Weights of a small class-conditioned image flow-matching model: 42238 training examples.
Rows from block 5 of a small class-conditioned image flow-matching model, named by matrix and row number. Rows with one number within an expert belong to one neuron, the router's apart. Each number is 128 + 24 x the weight over its row's rms, rounded and kept within 0 to 255. All counts start at 0.
Before each expert's rows are labels from the 100 images, of 14976 (inputs lightly noised), where the router gives the expert most weight on average: "place" is the part of the image that holds the peak. Only what is clearly more common there than usual is listed. The data: capsule endoscopy frames (Kvasir-Capsule). In brackets: how many of the 100.
# router: router (model.blocks.5.mlp.router.weight, 4x192, trained with AdamW), inputs 0-191
# up: expert up (model.blocks.5.mlp.up, 4x192x192), inputs 0-191
# down: expert down (model.blocks.5.mlp.down, 4x192x192, transposed), outputs 0-191

# expert 1
place: top left (72)
router.1 [151 148 110  97 164 117 112 112 140 104 105 107 121 110 174  94 111 153 144 120 116  77  85 133 137 116 189  78 116 161 117 145 112 146 142 118 137 127 146 127 155 120 105 148 156 113 135 141 127 143 116 123 148 153 125 104 140  87 151 157 109  87  93 128 155  70 174 157 134 153 105 109 141 145 137 132 159 158 139 136 116  92 119 138  91 130 177 151 128  95 151 148 115 114 157 105 126 141 141 126 193 111 112 107 154 114 136 123 153 118 119 105 135 112 146 110 137 163 151 136 105 167 120  89 144 129 172 141 115 128 132 176 141 137 167  97 122 115 194 130 150 157 132 161 161 120 130 121 127  98 103 165 139 144  92 130 168 101 118 112 141 104 148 161 116  96 135 142 115 142 140 138 169 116 163 119  82  94 110 141 165 154 135 100 123 159 127 132 126 120 159 119]
up.21 [136 112 138 148 122 167 127 176 151 119 123 149 149 107 115 119  77 130 112 142 106 103 152 132  93 124 134 134 144 146 130 157  86  93 125 141 136 150 125 116 103 130  91 136 150 175 128 113 128 160 158 131 150 134 139 120 121 137 131 101 143 141  95 102 100  63 130 130 129  99 102 119 113 149 184 147 151 152 116 159 103 155 137 117 121 124 155 123 145 120 105 121  90 143 116 120 181  76 131 102 121 115 114 128 133 178 165 156 137  89 157 106 140  91 129 135 113  93 106 105 119 154 122 104 115 123 122  47 134 133 107 157 113 104 127  93  88  81 132  86 124 134 120 135 121 131 119 104 101 120 144 122 141 183 101 131 115 121 104  82  84 147 150 157 118 145 137 135  91 106 153 169 148 114 106 140 141 129 121 140 123 101 105  97  92 155  81  92 164 136 132 146]
down.21 [166 111 135 148 115 125 154 143 132 122 116 132 110 110 141 143 118 123 143 155 107 103 145 125 120 150 149 110 133 131 109 155 155 102 142 101 104 176 155 115 133 134 111 120  88 109 145  89 150 115 143 151  81 130 141 125 147 100 162 133 130 158 100 127 141 114 132 119 116 130 117 130  85 112 145 136 119 113 182  99 138 128  86 159 104  99 188 145  95  71 163 144 144 127 114 147  90 120  97 137 145 145 185  73 130  91 142  68  92 141 174 168 133 121 137  91 103 110 138 124 120 171 145 106 121 103 146 106 170 127 139 130 108 109 128 165 152 165 108 140 154 139 116 126 104 140 118 168 180 148 128  93 116 155 167 135 147 143 110  97 127 120 162 125  84 137 132 115 133 134 138 159 101 126 111 127  98 110 121 154 162 118 135 132  95  76 134 121  85 117 137 165]
up.22 [110 120 102 109 114 116 139 174 132 138 127  98 140 139 135 102 121  96 121 109 145 156 106 113 152 140 134 134 110 141 141 109 148 124 115 120 157 147 145 158 188  95 150 137 140 119 164 130 122 180 112 127 153 127 171 112 111 110 105 121 131  82 105 168 160 114 139 104 152  97 157 132 132 116 178 131 124 161 117 123 149 136 118 121 140  98 136 161 130 137 172 143 111  92 108 179  87 116 124 140 113 116 135 166 129 130  99 154 139 108 149 158 119 121 122 125 150 169  69 120 100 138 117  99 121 159  89 122 100 141 122 152 121 123  66 144  96 157 133 137 144 137 130 165  89 123 135 164 166  84 130  88 120 161 113  95 138 169 125 145 183 128 132 149 181 159  85 130 129 113 135 137 119 123 139 107 153 128 147 112 136 146  93  93 176 177 109 111 122 137 110 162]
down.22 [121 117 127  99 129 143 126  89 116 136 172 134 150 132 146 139 124 144 135 120 144 149 154 127 128 118 125 103  99 151 113  74 146 147 141 160 138 142 127 130 131 138 154 129 126 161 114 136 103  93 142 146 117 138 100 132 106 155 156 103  86 132 122 113  94 123 101 140 124 144  94 169 137  77 141 104 102 133 169 135 153 125 117 140 160 157 124 129 113  89  94 121 140 115 177 118 148 155 152 128 104  99 151  95 144 124 137 146  98 154 116  75 151 122 152 153 102 133 144 163 152  89 162 153 148 148 134 117 107 125 158 127 101 106 169 118 146 102 133 139  48 108 168  71 155 158 131 125 143 143 144 162 129 137 129 153 126  97 139 142  76 148  98 136  76 102 154 141 155 136 161  96 146 147  74 152 110 148 103 141  77 129 112 107  99 128 106 171 112 126 109 107]
up.23 [ 97 125 126 162  93 125 190  70 123 106 146  96 126 128 100 120 126 124 144 101 146 153 115 149 112 135 152 150 123  99 108 130 128 106 162  90  98 135 105 168 141 138 135 157 114 161 109 148 130 106 136 142 139 134 177  95 105 135  71 146 103 116 128 135  88 129 104 120 146 104 130 126  97 115 107  86 121 123 111 148 124  82  93 176 143  81 150 114 111 146 162  99  98 106 118 145  97 103  95 104 144 148  95  91 168 166 130 131  76 176 129  97 113 111 107  89 122 154 144 139 112 151 150 140 109 113 101 117 151 148 159  90 165 109 159 117 113 165  92 142 117 135 133  95 138 101 166 121 124 140 104 126 104 103 175 126 159 140 147 132  92 150 130 119 126 153 115 148 142 132  99 127 153 129 149 158  95 122 126 103 163 133 117 136 157 108 120 124 139  98 149 105]
down.23 [122 133 159 121 135 119 104 158 135 105  68 106 125  85 105 137  74 111 148 143 132 126 139 133 109 146 145 115 133 153 203 156 130 124 120 183 193 147 168 137 126 119 144 157 171 125 168 108 107 152  91 156 156 109  86 157 175 149  98 118 168 141 113 123 117 123 127 112  99 148 150 134 134 130 119 127 103 154 105 100  84 134 150 138 162 152 122 116 128 158 112 144 100 163 159 127  90 120 133 125 109 114 132 139 126 125 134 105 147 120 115 117  87 154 131 134 141 136 130  89 130 111 138 125 154 147 148 114 128 133 124 171  97 108 107 163 138  76 121 137 116 133 131 142 124 109  95 130 114 144 115 103  83 146 108 145 121 129 141 181 192 130 130  83 116  92 139 114 127 156 153  94 109 103  78 130 114 145 165 110 153 114  93 119 125 120  97  97 110 128 145 140]
up.24 [146 140 105 149 110 119 146 131 107 106 143 105 117 136 111 103 125 169 143 141 119 101 127 170 121 117 157 157  89 133 140 115 151 104  88 103 103 108 139 119 149  88 156 127 135 183 135  91  98 169 158 168 106 155  96 129 124 134 101 171  98 153 120 109 110 134 129  74 148 131 126 121 160 145 112 152 118 165 156 163 153 122  88 121 141 126 116 127 178 157 150 184 125 106 142 147  98 128 121  82 139  94 150 130 131 127 140 150 103 137 128 101 133 127  97 104 140 102 121 130 114 128 121 120 160  97 116 167 102 108 144 136 110 163 131 139 117 137 105  97 131  91  84  96  91 128 108  51 135 158 138 102 134 164 130 141 111 162 117 142 141 130 162  86  91 131 112 161 123 131 155 121 164 110  88 103 149 112 101 128 155 116 105 123 190 137 135 157 137 135 128 125]
down.24 [108 122 106 121 146 100 123 115 160 141 124 120 106 141  73 123 129 111 141 130 131 115 166 137 133 103 113 141  90 141 149  83 147 153  97 125 128 126 134 124 132  94 175 165 129 128 121 130 139 107 135 125 129 130  70 161 128 103  81 122 112 108 114 147 134  99 152 100 115 157  89 119 117 135 170  94 144 171 128 163 131 120 113 103 171 101 111 132 103 110 107 135  93 157 146 127 175 125 129 136 100 149 132 123 169 155 117 136 120 125 120 189 109 153 182 134 155 104 135 106 105 105 132 139 116 123  84 119 163 146 138 132 156 124 140 119 122  91 156 129 115 148 141 117 108  99 179 127 115 105 165 174 166 119 122 126 130 119 103 103 100 161 152 134 105 131 144 137 124 130 152 145  73 177 170  80  61 128  98 121 115 130 120 147 153 114 132 126 166 157 117 173]
up.25 [114 138 171 129 120 153 154 103 148 124 117  90 123 133  66 169 104 140 124 177 163 135 121 149 123 137 105 104 115 113 141 114 128 109 123 152  94 137  80 155 118 167 117 164 159 124 105 142 131 102 135 128 134 123 170 105 126 102 103 120 164  99  94 149 113 163 137 129  84 135 178 102 119 123 134  92 144 154 116 167 150 118 146 148 121 132 122 112 123  96 142 113 106 132 126 132 139  68  67 112 140 128 162 125 114 141 136 131 112 138 121 127 121 161  96 121 104 172 137 166 112 156 141 121 149 159 123  97 133 121 113 141 116 129 121 142 134 134 146 107  95 180 124 102 145 173 129 156 144 138  98 165 105 177 120 164 112 152 151 120 128  69 131  70 154 121 127 160 120 121 117 145 126 125 105 123 147 135 144 133 186 133 157 141 146 113 153 104 142 137 185  82]
down.25 [156 116 140  94 108 141 113 123 171 145 181 148 136 132 122 118 102  97  94 143 116 118 105  93 110 167 146 183  94 177 124 125 119 137 157 116 155 135 150 114 138 128 135 143 148 102 143 165 174 151 100 109 103  97 116 146 148 180 105 130 134 118 137 125 114  99 106 159 109 123 109  73 134  78 137 156 128 142 156 132  91 105 112 158  98 131 144  96 135 102 145 132 123 122 139 112 104 144 144  87 146 149 110 130 189 137  95 120 150 109 116 139 110 143 166 132 133  98 130 110 188 134 100 135  82 116 157 116 124 132 118 157 128 121 142 128 153 151 109 137 133 129 129 121 103 104 121  99 126 138 161 164 128 112 172 114 164 139 153 167 128 112 121 114 131 119 141 123 115 154 142 104 115 199 154 113  96 109 109 137  80 104 137 113  77 110 113 147  69 136 105 128]

# expert 3
place: bottom left (100)
router.3 [121 158 101 121 118 102 148 140 105 181  96 120 134 143 126 105 112 112 170 120  98 137 141  89 114  91 101 165 157 107 102  93  97 139 133  91 116 109 158  83 130 135 156  94 130  85 144 104 148 138 155 138 139  96 133 173 170 103 131 128 135 153 133  99 135 131 107 136 130  97 146  89 139 125 148 149 112 111 108 155  93  99 121 179 132 146  95 106 142  98 130 132 124 156 158 153 139 151 118 149 117 111 141 159  84 138 111 165 121 169 121 147  87 113 148 155 126 146 124 114 170  84 127 134 132 167 116  85 126 181 139 115 124 115 131 150 125 142  77 117 132  84 151  89 127 106 129 116 146 171  90 126 127 153 144 127 147 109 139  97 152 148 133  90 108 129  96 121 125 133 147 137 135 121 161 186 135 140 142  89 130 158 121 105  91 159 139 114 117 102 135  83]
up.21 [134 125 110 116 107 114 107  85 107 166 124 123 142 147 122  94 108 153 138 146 120 167 108 102 101 162 134 105 132 135  91 120 143 115  97  86 119  84 105  98 128 165 127 170 139 174 110 152  88 125 159 114 158 180 149 100 128 119  76 153 137 160  89 126 107 133 188 137 159 113  81 130 120 117 111 122  87 117 118 100 176 126 128 142 143  98 145 137 159 154 135 114 144 145 104 121 137 125 175 113 164 133 140 179 136 139 100 121 120 126 121 113 111 118  93 139 133 125 151 155 112 135 142 114 106 124  93 118 121 123 125 147 126 132 148 129 151 158 143 129 191  96 145 144 140 130 126 109  97 138 137 164 146 138 174 130 120 177 152 170 132 158  72 100 134 117 137 108 144 124 161  98 141 116 116 124 109 146 102 133 119 106 157  90 175  79 119 125 160 131 100 116]
down.21 [136 144 151 126 152  92 142 110  95 140  94 131 114  87 150 112  98 140 101 160 134 144 144 134 149 121 108 141 168 141 113 174 143 129 105 157 131  93 172 131 111 103 158 104 132 140 146  97 141 115 125 152 127 175 114 156  57 120 123 125 123 173 114 131 102 171 140 147 151 133 126 113 160 141  99 100 140 150  95 161 149 146  64 206 130 159 121 122 109  80 102 101 100 146 144 108 144 180 148 142 132 117 144 111 128 122 116 145 137 126 133 117  99 114 119 140 114 144 138  93  90 143 162 114 117 108 106 128 124 116 131 133 160 102  99 119  90 119 132 175 138 141 156 146 191  96  72 150 124 139 105 182 120 117 121 113 131 125 116 164 102 115 138 121 150 117 136 107 107 107 131 132  87 147 105 161 117 119 131 148 145 127  88 111 105 102 117 155 152 124 133 117]
up.22 [139 131 128 135 160 143 130 116 145 160  84 118 115 130 150 146 166  91 127 117 109 145 152 118  91 145  89 119 100 101 117 138 118  89 137 111 139 114 123 149 119 112 106 157 133 151 130 108 117 116 140 113 115 145 132  53  98 150 103 129  83 154 112 136 104  95 103  87 117 156 136 116 131  79  91 170 155 109  99  64 119 149 113 134 150 139 128 166 125 158 132 135 137 128 139 120  88 107 151 133 123 145 113  95  96  91 169 103 126 147 117 117 121 146  79 140 121 151  76  78 117 160 127 137 121 161 136 122 147 112 112 155 159 131 122 119 124 131 121 111 137 122 128  79 122 131 121  77 127 101  76  84 104 116 155  84 120 122 101 121 126 118 164 118 107 124 121  91 111 117 159 148 101 134 123 124 130  84 140 114  97 130 112 108  85  78 143 151 164 163 128 166]
down.22 [124 164 109 129 105 135 157  97 104 130 179 120 152 166 129 124 172 163 140 138 159  95 104 108  94 124 141 134 162 103 167  97 154 149 109 115 126 117 112 102 133  89 139  96 211 104 139 121 166 108 140  86 114 133 107 125 142  99 136 138 145  74 121 128 152 155 168 140 135 148 164 126 143 106 156 145 102 110 155 131 161  76 160 132 131 119 159  71 133 177 131 125 108 142 117 136 134 111 158 105 117 143 129 129 130 113 152 111 119  96 116 146 119 139 109  99 133 132 160 153 153 139 140 149 110 115 130 122 159 118 126 123 142  75 132 142 140  95 130 102 120 123 102 156 125  82  84 126  82 128 122 117 137 128 106 100 160 155 123 166 139 140 133 158 139 134 146 171  90  89 111 155 114 125 129 129 136 136 172 131 105  92 103 131  96 120 131 138 132  94 134  72]
up.23 [ 81 125 135 138 125 127 139 107 151  97 112 106  99 149 125 163 113 158 138 133 123 147 111 120 140 110 116 148 118 122 110  94 128 133 169 103 156 121 158 100 117  98 102 116 149 162 127  94 132 146 135 101 118  77 143 133 110 127 181  72 153  67 107 134 133  66  99 118  81 115 145 173 165 140 107 116 101  95 127  75 112 130 127 165 135 120 123 103 162 110 132 161 103 122 155 117 140 121 114 149 102 117 146 102  69 135 117 127 141 128 159 134  90 113  99 136 127 119 112 152 105 124 165 143 144 139 148 138 132 144  98 113 132 122 160 149 126 117 141 176  91 170 108 115 173 115 171 116 124 146 146 134 127 184 159 158 104 129  71 164 145 135 114 156 119 161 135 148 144 115 122 155 100  95 119 121 132 113 109 108 118 162  74 107 123 105 112 128 129 134 142 146]
down.23 [148 127 115 122 150 153 161 107 103 121 165 132 119 112 128  81 115 147 104 134 103 147 150 128 133 142 135 109 125 136 104 109 151 168 140 109 137 123 114 126  95 134 117 126 105 132  75 147  77 140 136 157 108 133  90 145 138  62 107 130 164 135 128 105 207 124 139 160 132 142 171 148 151 137 146 122 110 155 108  86  79 102 159 143 132  91 109 141 144 129 155 128 134 166 122 127 140 116 101 132 121 173 103 147 121 149 119 107 170 132 125 109 112 124 137 127 117 136 121 187 159 100 129 125 110  91 147 112 114  95 106 133 123 121 111 129 135 107 163  79 178 142 130 139 177  84 104 135 108 113 145 143 138  59 152 104 102  78 119  94 162  97 155 122 106 143 152  87 139 146 118 125 142 153 150 128 166 160 118 112 147 145 108 140 118 144 118 156 118 123 149 152]
up.24 [143 137 152 119 143 124 133 127 133 127  98 155 128 129 108  98 132 108 174 134  99 110 101 171 168 119 116 112 137 134 175 122 144 170 128 174 174  86 117 125 115 128  78  82  89 117  93 158 106  97  97 132 168 112 126 106  93  78 190 174 163 133 130 138  80 162 144 139 136 150 125 155 125 145 138  98 129 121 140 105 134 143 134  95 132  95 158 110  87 134 106 121 159 147 123 102 146 143 112 118 143 145 111 126 160 145 147 129 164 121 136 122 114 139 127 102 186 112 143 173 124 136 110 116 151 116 124 159 142 130 145 169 147 143 149 127 166 110 111 133 124 133 138 121 135 101 168 111 131 102  92 116 124 156  96 115 174 133 118 142 124 179 153 148 166 114 149 171 148  99  94  91 128  95 142 131 127 124 161 129 143 111 127 148 130 141 160 140 133 169  93 139]
down.24 [ 89 194 108 125 115 138 131  95 130 129 103 118 124 117 102 123 112 143 117 150 129 150 144 186  98 122 163 101 146 191 122 123 139 121 168 124 106 143 106 149 158 100 146 120 143  92 131 151 132 145 130  89  72 122 130 140 152  87  94 129  88 117 151 172 168 123 124 155 156 137  98 150  92  97 116  97 133 146 145 122 136 133 160 128 170 163 117 107 119 138 158 103  92 133 129 116  96 112 122 165 113 153 140 136 136 129 120 112 112 111 126 111 129  80 158 137 134 143 128 128 176 148 109 185 114 148 156 124 114 147 138 154 101 110 147  79 114 149  93 139 151 158 113 140 108 114 128 113 122 118 177 104 145 119 125 106  94 124  84 169  99 109 137 104 132 118 137 122 102 139 106 122 147 152 132 117  75 133 150 127 158 138 205 120 128  88 105 152 120 122 131 121]
up.25 [167  93  78  96 103 111 146 119 119 102 155 136 102  98 140  87 127 137 115 157 148 112 128 121 138 128 130 168 132 105 110 114 136 110 171 116 129 121 119 145 144 187 157 151 103 149 153 111 117 139 119 128 114 116  94 119 111  97 168  92  94 174  95 130 123 144 154 116 122 169 118 147 122 142 112 151  86 108 125 114 152 170 175 146 119 123 160 145 112 139 151 149 177  85 148 149 120 118 145  96 117 136 107 138 155 103  78 106 106 157 127 128 135 123 142 131 120 136 102 162 124 100 160 144 116 167 114 129 103 130 165 138 118 114 159 128 124 103 161 112 110 104 129 128 112 181 123 155  82 137 108 156 158 165 109 120 129 112 125 117 160 145 157 157 159 127 133 159 146 131 127  98 101 132 202  93 163 121 169 177  97 112 141 101 134 141 154 139 122 105 150 120]
down.25 [120 145 195 151 111 159 145 117 150  95 132 194 154 128 134 153 125  85 128 127 158 131 121 150 127 100 101 142 130 118 143 119  98 175  95 149 126 168 158 102 136  96  86 127 140 124 137 142  94 152 126 180 162 167 109 121 130 167 139 153 164 103 108 119 127 106 121 125 165 146 136 141 119 121 135 133 115 110 161 188 121 108  98 149 110 144 118 155  73 117 104 177 125 146 135  99 137  94 113 139 130 123 143 106  94 121 138 187 127  92 102 143 112 112 135 115  89 164 127 139 152 127 107 130 112  67 112 143 148 113 124 107 122 107 144 138 136 141 117 155 134 101 105 115 163  88 170 110 141 116 103 118 122 120 128 120 101 141 183 169 143 108 117 124 125 126 111  91 133  78 109 114 126 116 104 102 142 133 140  81 136 140 100 177 143 119 144 106 106 128 113 135]

# expert 2
place: top centre (54); top left (34)
router.2 [113 118 122 102 118  81 145 107  99 153 126 163 165  85 124 102 113 149 118 123  99 126 122  77 118 100 124 139 161 128 137 151 173 153 141  91  85 122 138 132 129 130  93 124 110 165  99 125 149 134 110 115  86  95 156 171 108 165 147 131 107 137 101 131  92 165 142 135 110 143  81 119 163 116 144 106 117 116 146 101 133  94 160 142 153 144 135  98 140 128 110 145 119 116 154 113 124 120  75  72 132 163 131 167 163  97 128  98 119 154 135 160 164 107 145 158 112 161 122 148 101 150 114 163 116 110 101 128 103 107 147 146 143 127 113 166 126 104 129 162 123 131 108 141  87 144  95  88 112 147 123 132 132 112 171 127 120 165 118 119 125 139 148 148 163 104 133  92 144 127 153 145 123 160 147  67  86 122 131 113 101 110 139  97 176  91 135  92 113 137 108 120]
up.21 [135 136 116 140 125 156 101 108 136 115 126 131 141  93 150 115 138 129  99  79  99 153 141 133 119 139 117 165 130 111  88 107 157 130 114 131 129 154 136 119 203 145 146 118  94  94 143 147 134 137 143 137 122 127 116 122 154 102 144 158  79 150 138 121 143 124 110  73  81 158 131 141 121 149 112 126 142 174 142 124  81 123  87 147  89 108 152 118 124 138 118 161 142 128 124 101 140  98 185 157 133 138 138 123 150  93 112 116 103 171 199 131 141 157 141 159 120 115 119 133 144 111 103 119 145  84 130 169 161 101 106 108 163 125 110 154 166 126 125 153 116 130  94 114 151 130  88 129 112 120 149 168 167 113 100 130  88 130 129 105 140  86 129 151 139 120 138 106 119 105 135 131  85 130 112  90 116 125 189 183  90 133 160 117 153 129 145 123 109 163 105 121]
down.21 [ 77 136 141 141 130 123  95 122 147 121 112 131 164 110 151 103 126 112 140 121 143 121 120 117 138 150  65  89 152 129 119 125 119 104 136 150 120 100 130 134 100 150 160 123  90 120  91 107 162 140 131 142 122 153 128 149 122 155 126  91 118 166  83 124 113 113 136 171 163 145 218 151 138 100 130 166 102 158 123 119 126 108 124 143 100 146 130 155 120  91 101 142 144  81 156 129  96 131 137 147 105 114 118 117 155 129 121 156 157 132 119 122 154 135 133 101 124 126 113 107 161 113 103 127 167 123 130 127 133 177 158 110 143 101 134 134 116 142 106  87 112 200 173 159 133 148 104 108 140 147 132 120 147 123 125 153 143 118 162 121 147 140 146 110 148  82 110  93 144 116  88 121  70 172 149 147 159 114 138 113 148 145 135  93  67 110 138  93 101 119 138 103]
up.22 [119 143 122 135 128 115 132 130 101  94 129 126 104  88 119  96 128  85 134 131 101  70 143 117 137 157 153  85 106 174 166 111 159 127 134 115  92 123  79 132 129 109 117 140 101 172 120 140 137 159 112 103 150 122 155 125 104 111 134 160  93 110  83 148 140 152 147 106 178 108 128 130 157 104 141  94 146  99 155 117 124 108 119 132 119 122 151 126 127 142 145 136 158 101 113 121 122 186 144 135 170 129 142 104 119 144 102 109 120 132 111 158 155 106  99  92 212 150 106 137  62 173 113 135 100 152 147  98 145 143 113 107 108 125 106 129 142 109 132 132 140  81 131 110 108 125 160 124  99 140  83 119 107 148 128 137 155 115 104 130 151 124 130 108 160 145 148 150 149 114 133 111 100 119 144 108 114  84 135  99 145 125 127 124  93 172 121 101 147 149  76  81]
down.22 [125 141 123 147 141 172 123 136  96 128 122 138 136 128 191 161 119 134 157 133 150 121  95 171  97 119 108 122 123 102 128 150 120 117 165 117 114 137 128 134 125 126 137 126 156 144 117 115 115 102 145 107 109 134  73 115 130 139  96  84  93 157 127 147 155 132 117 133  76 113 124 145 104 135 143  96 117 130 120 126 121 123 129 150 148 135 115 192 103 149 115 130 110 182 151 137  97 119 148 145 124  87 149 134 147 111  96 165 126 129 124 108 110 165 160 154  86 187 113  78 168 121 128 148 108  88 140 120 125 162 111 138 125  94 150 140  88 134 109 150 114 115  54 143 116 153 127 126 134 118 123 151 124  78 105 144 104 130 126 108 131 123 129 173 107 173 109 121 150 157 129 109 179 130  80 165 124 106 171 110  99 132  79 106 149 158 115 119 152 138 166 139]
up.23 [125 120 118 100 133  99 147 161 138 133  96 107  95 160 134 141 113 146 127 114 140 124 144 110 112 183 150 124 119 135 112 138 112  71 115 100  80 118  94 121 164 104 143 103 138 147 141 115 117  94 125 155 174 155 144 133  99 122 123 130 142 122  88 138 149 124 116 163 172 103 125  96 138 138 122 144 153 168  86 116 115 122 134 136  77  85 126 131 129 140 170 139 139 111 163 135 138 161 140 117 119 125  97 143 131 149 130 111  87  67 128 140 128 110 115 169 135 127 119 144 163 115 151 160  72 143 103 105  87 158 113 173 102 136 147 113 132 133 180  98 159  93  92  80 140 143 133 174 162 109 150 159 118 129 100 131  90 134 136 121 125 162 139 146 139 134 110  97 109 102 170  85 107 122 158 127 120 141 110  97 128 144 145  90 149 102 138 150 151 115 106 166]
down.23 [134 173 133  85 152  94 120  89 102 149 131  88  97 146 151 123 128 141 134 169 155 158 119 110 160 161 138 130 120 123 116 132 147 110 115 117 127 126 147 119 139 135 172  66  98 138 170 101 183  99 141 177 146 113 130 124 144 104 141 121 152 156 122 144 155 110 160 157 113 122 108  99 140 131 136 113 121 129 122 125 154 133  64 193  98  93 115 143 167 128 108 137  98 118 115 102 145 138 158 125 132 118  90 121 134 127 112  90 149 119  78 117 116 126 171 133 174 133 132 117 147 123 171 119 135 134 120 125 125 157 127 132 151 110  88 115 133 132 150  81 135 140 179 214 134 133 102 119 149 109 118 126  70 111 108 148 132 131 152 128 132 112 142 120 154 106  86 145 147 134 118 143  86 107 124 135 130  96 116 133 111 129 114  98 147 138  80 102 144 114 118 153]
up.24 [151 121 104 122 117 159 135 134 137 128 156 151  88 114 121  81 173 106 114 133 133 135 105 108 109 127 141 105 140  88  92  59 132 158  90  93 135 128 119 138 144 104 199 114 113 135  85 102 110 100 158 146 152 112  93 124 134 123 101 134 131 112 112 147 139 139 134 158 107  69 143 182 136 132 144 123 169 137 134 147 146  98  92 124 151 145 126  88  96 146 112 162  87 107 166 139 139 110  92 133 139 114 153 129 162 110 168 133 119 135  97 139 130 131 126  95 104 123  98 116  92 138 113 118 103 141 143  99 121 135  96 118 107 107 134 148 106 117 120 112 181 131 140 171 126 116 118 170 117 116  98 131 126 134 129 145 149 128 134 179 171 181 132 131 126 146 145  99 118 128  96  83 129  83 122 141 152  90 144 133 159 162 178 135 144 147  88 129 126 118 122 108]
down.24 [ 84 105 116 159 181 132 161 142  93 161  58 179 154  78 148 132 108 112 129 163 166 124 150 155 111 154 140 112 193 117  99 159 147  75 144 111 113 147 108 103 121 131 163 143 146 152 138 120 117 138 146 118 140 122 140  90 114 178 118  68 149 132 161 145 126 140 138 122 123 139 158 124 125 126 102 126 107 116 158 122 117 131  94 153 139  83 135 113 115 164 109 144 126  70 103 102 123 138 173 131 143 147  68 141 158 113  89 110 166 135 132 134 114 116  97 166 115 127 125  87 103 104 156 129 114 104 137 146 114 127 137 158 155 126 124 149 108 104 115  84 127 119 114 144  99 105 141 129 138 138 107 102 147 117 148 137  93 142 150 139 100 141 120 154 115 126 163 105 158 137 175 103 114 152 134 113 124 156 131 142 121 117 129 121 160  75 118 130 129 119 118 133]
up.25 [142 150 105 101 129 124 121 137 169 134 121 133 107 103  94 136 127 153 135 107 162 125 125 114 126 113 121 137 142  94 108 112 112 117 102 137 106 147 106 135 131 116 111 116 111 126 118 109 142 158 122 109 151  99 122 128 116 168 142  83  95 114 146 140 139 119 102 156 118 131  68 110 135 128 133 131 142  90 136 125 133  90 147 161  92 106 157 138 140  98  93 121 124 155 149 149 117  88 134  78 162 135  90 135 121 168 124 116 132 136 158 170 148  91 159 151 182 161  60 125 142 171 135 111 112 130  93 109 151 112 130 121 143  93 126 107 127 156 161  95 113 153 111 121 173 101 147 116 157 103 121 160 158 150  85 130 117  95 106 117 176 144 109 160 137 166 113 143 108 126 117  61 123  96 112  79 146 177 106 124 147  95 133 107 163 107 166 102 146 154 139 127]
down.25 [135 102 109 116 149 123 126 105 105  98 133 155 135 143 110 156 103  92 155 160 145 104  97 140 125 133 129 103 119 112 128 112 151 198 147 107 149 119 165 127 112 108 106 138 128 156 128 161 126 132 139 135 126 179 127  97 117  83 152 131 142 140 112 119 133  87 140 116 117  83 155 164 126 134 134 151 179 123 141 121  89 122 139 123 143 130  92 119  97 121 160 143 127  99 128 161 130 191 154 174 128 122 136 121 137 101 131 100 153 104 107 116  88 145 132 198  95 109 161 132  83  96 104 152 112 126 122 139  85 139 143 145 128 128 122 157 141 119  82 112 136 115 140 167  88 184  84 141 125 132 140  85 107 118 123 146 111 174 126 141 124 112 160 107 117  94 111 112 124 130 119 173  86 162 153 162  84 126 114 139 149 149 119 129  83 123 124 130 146 150 117 162]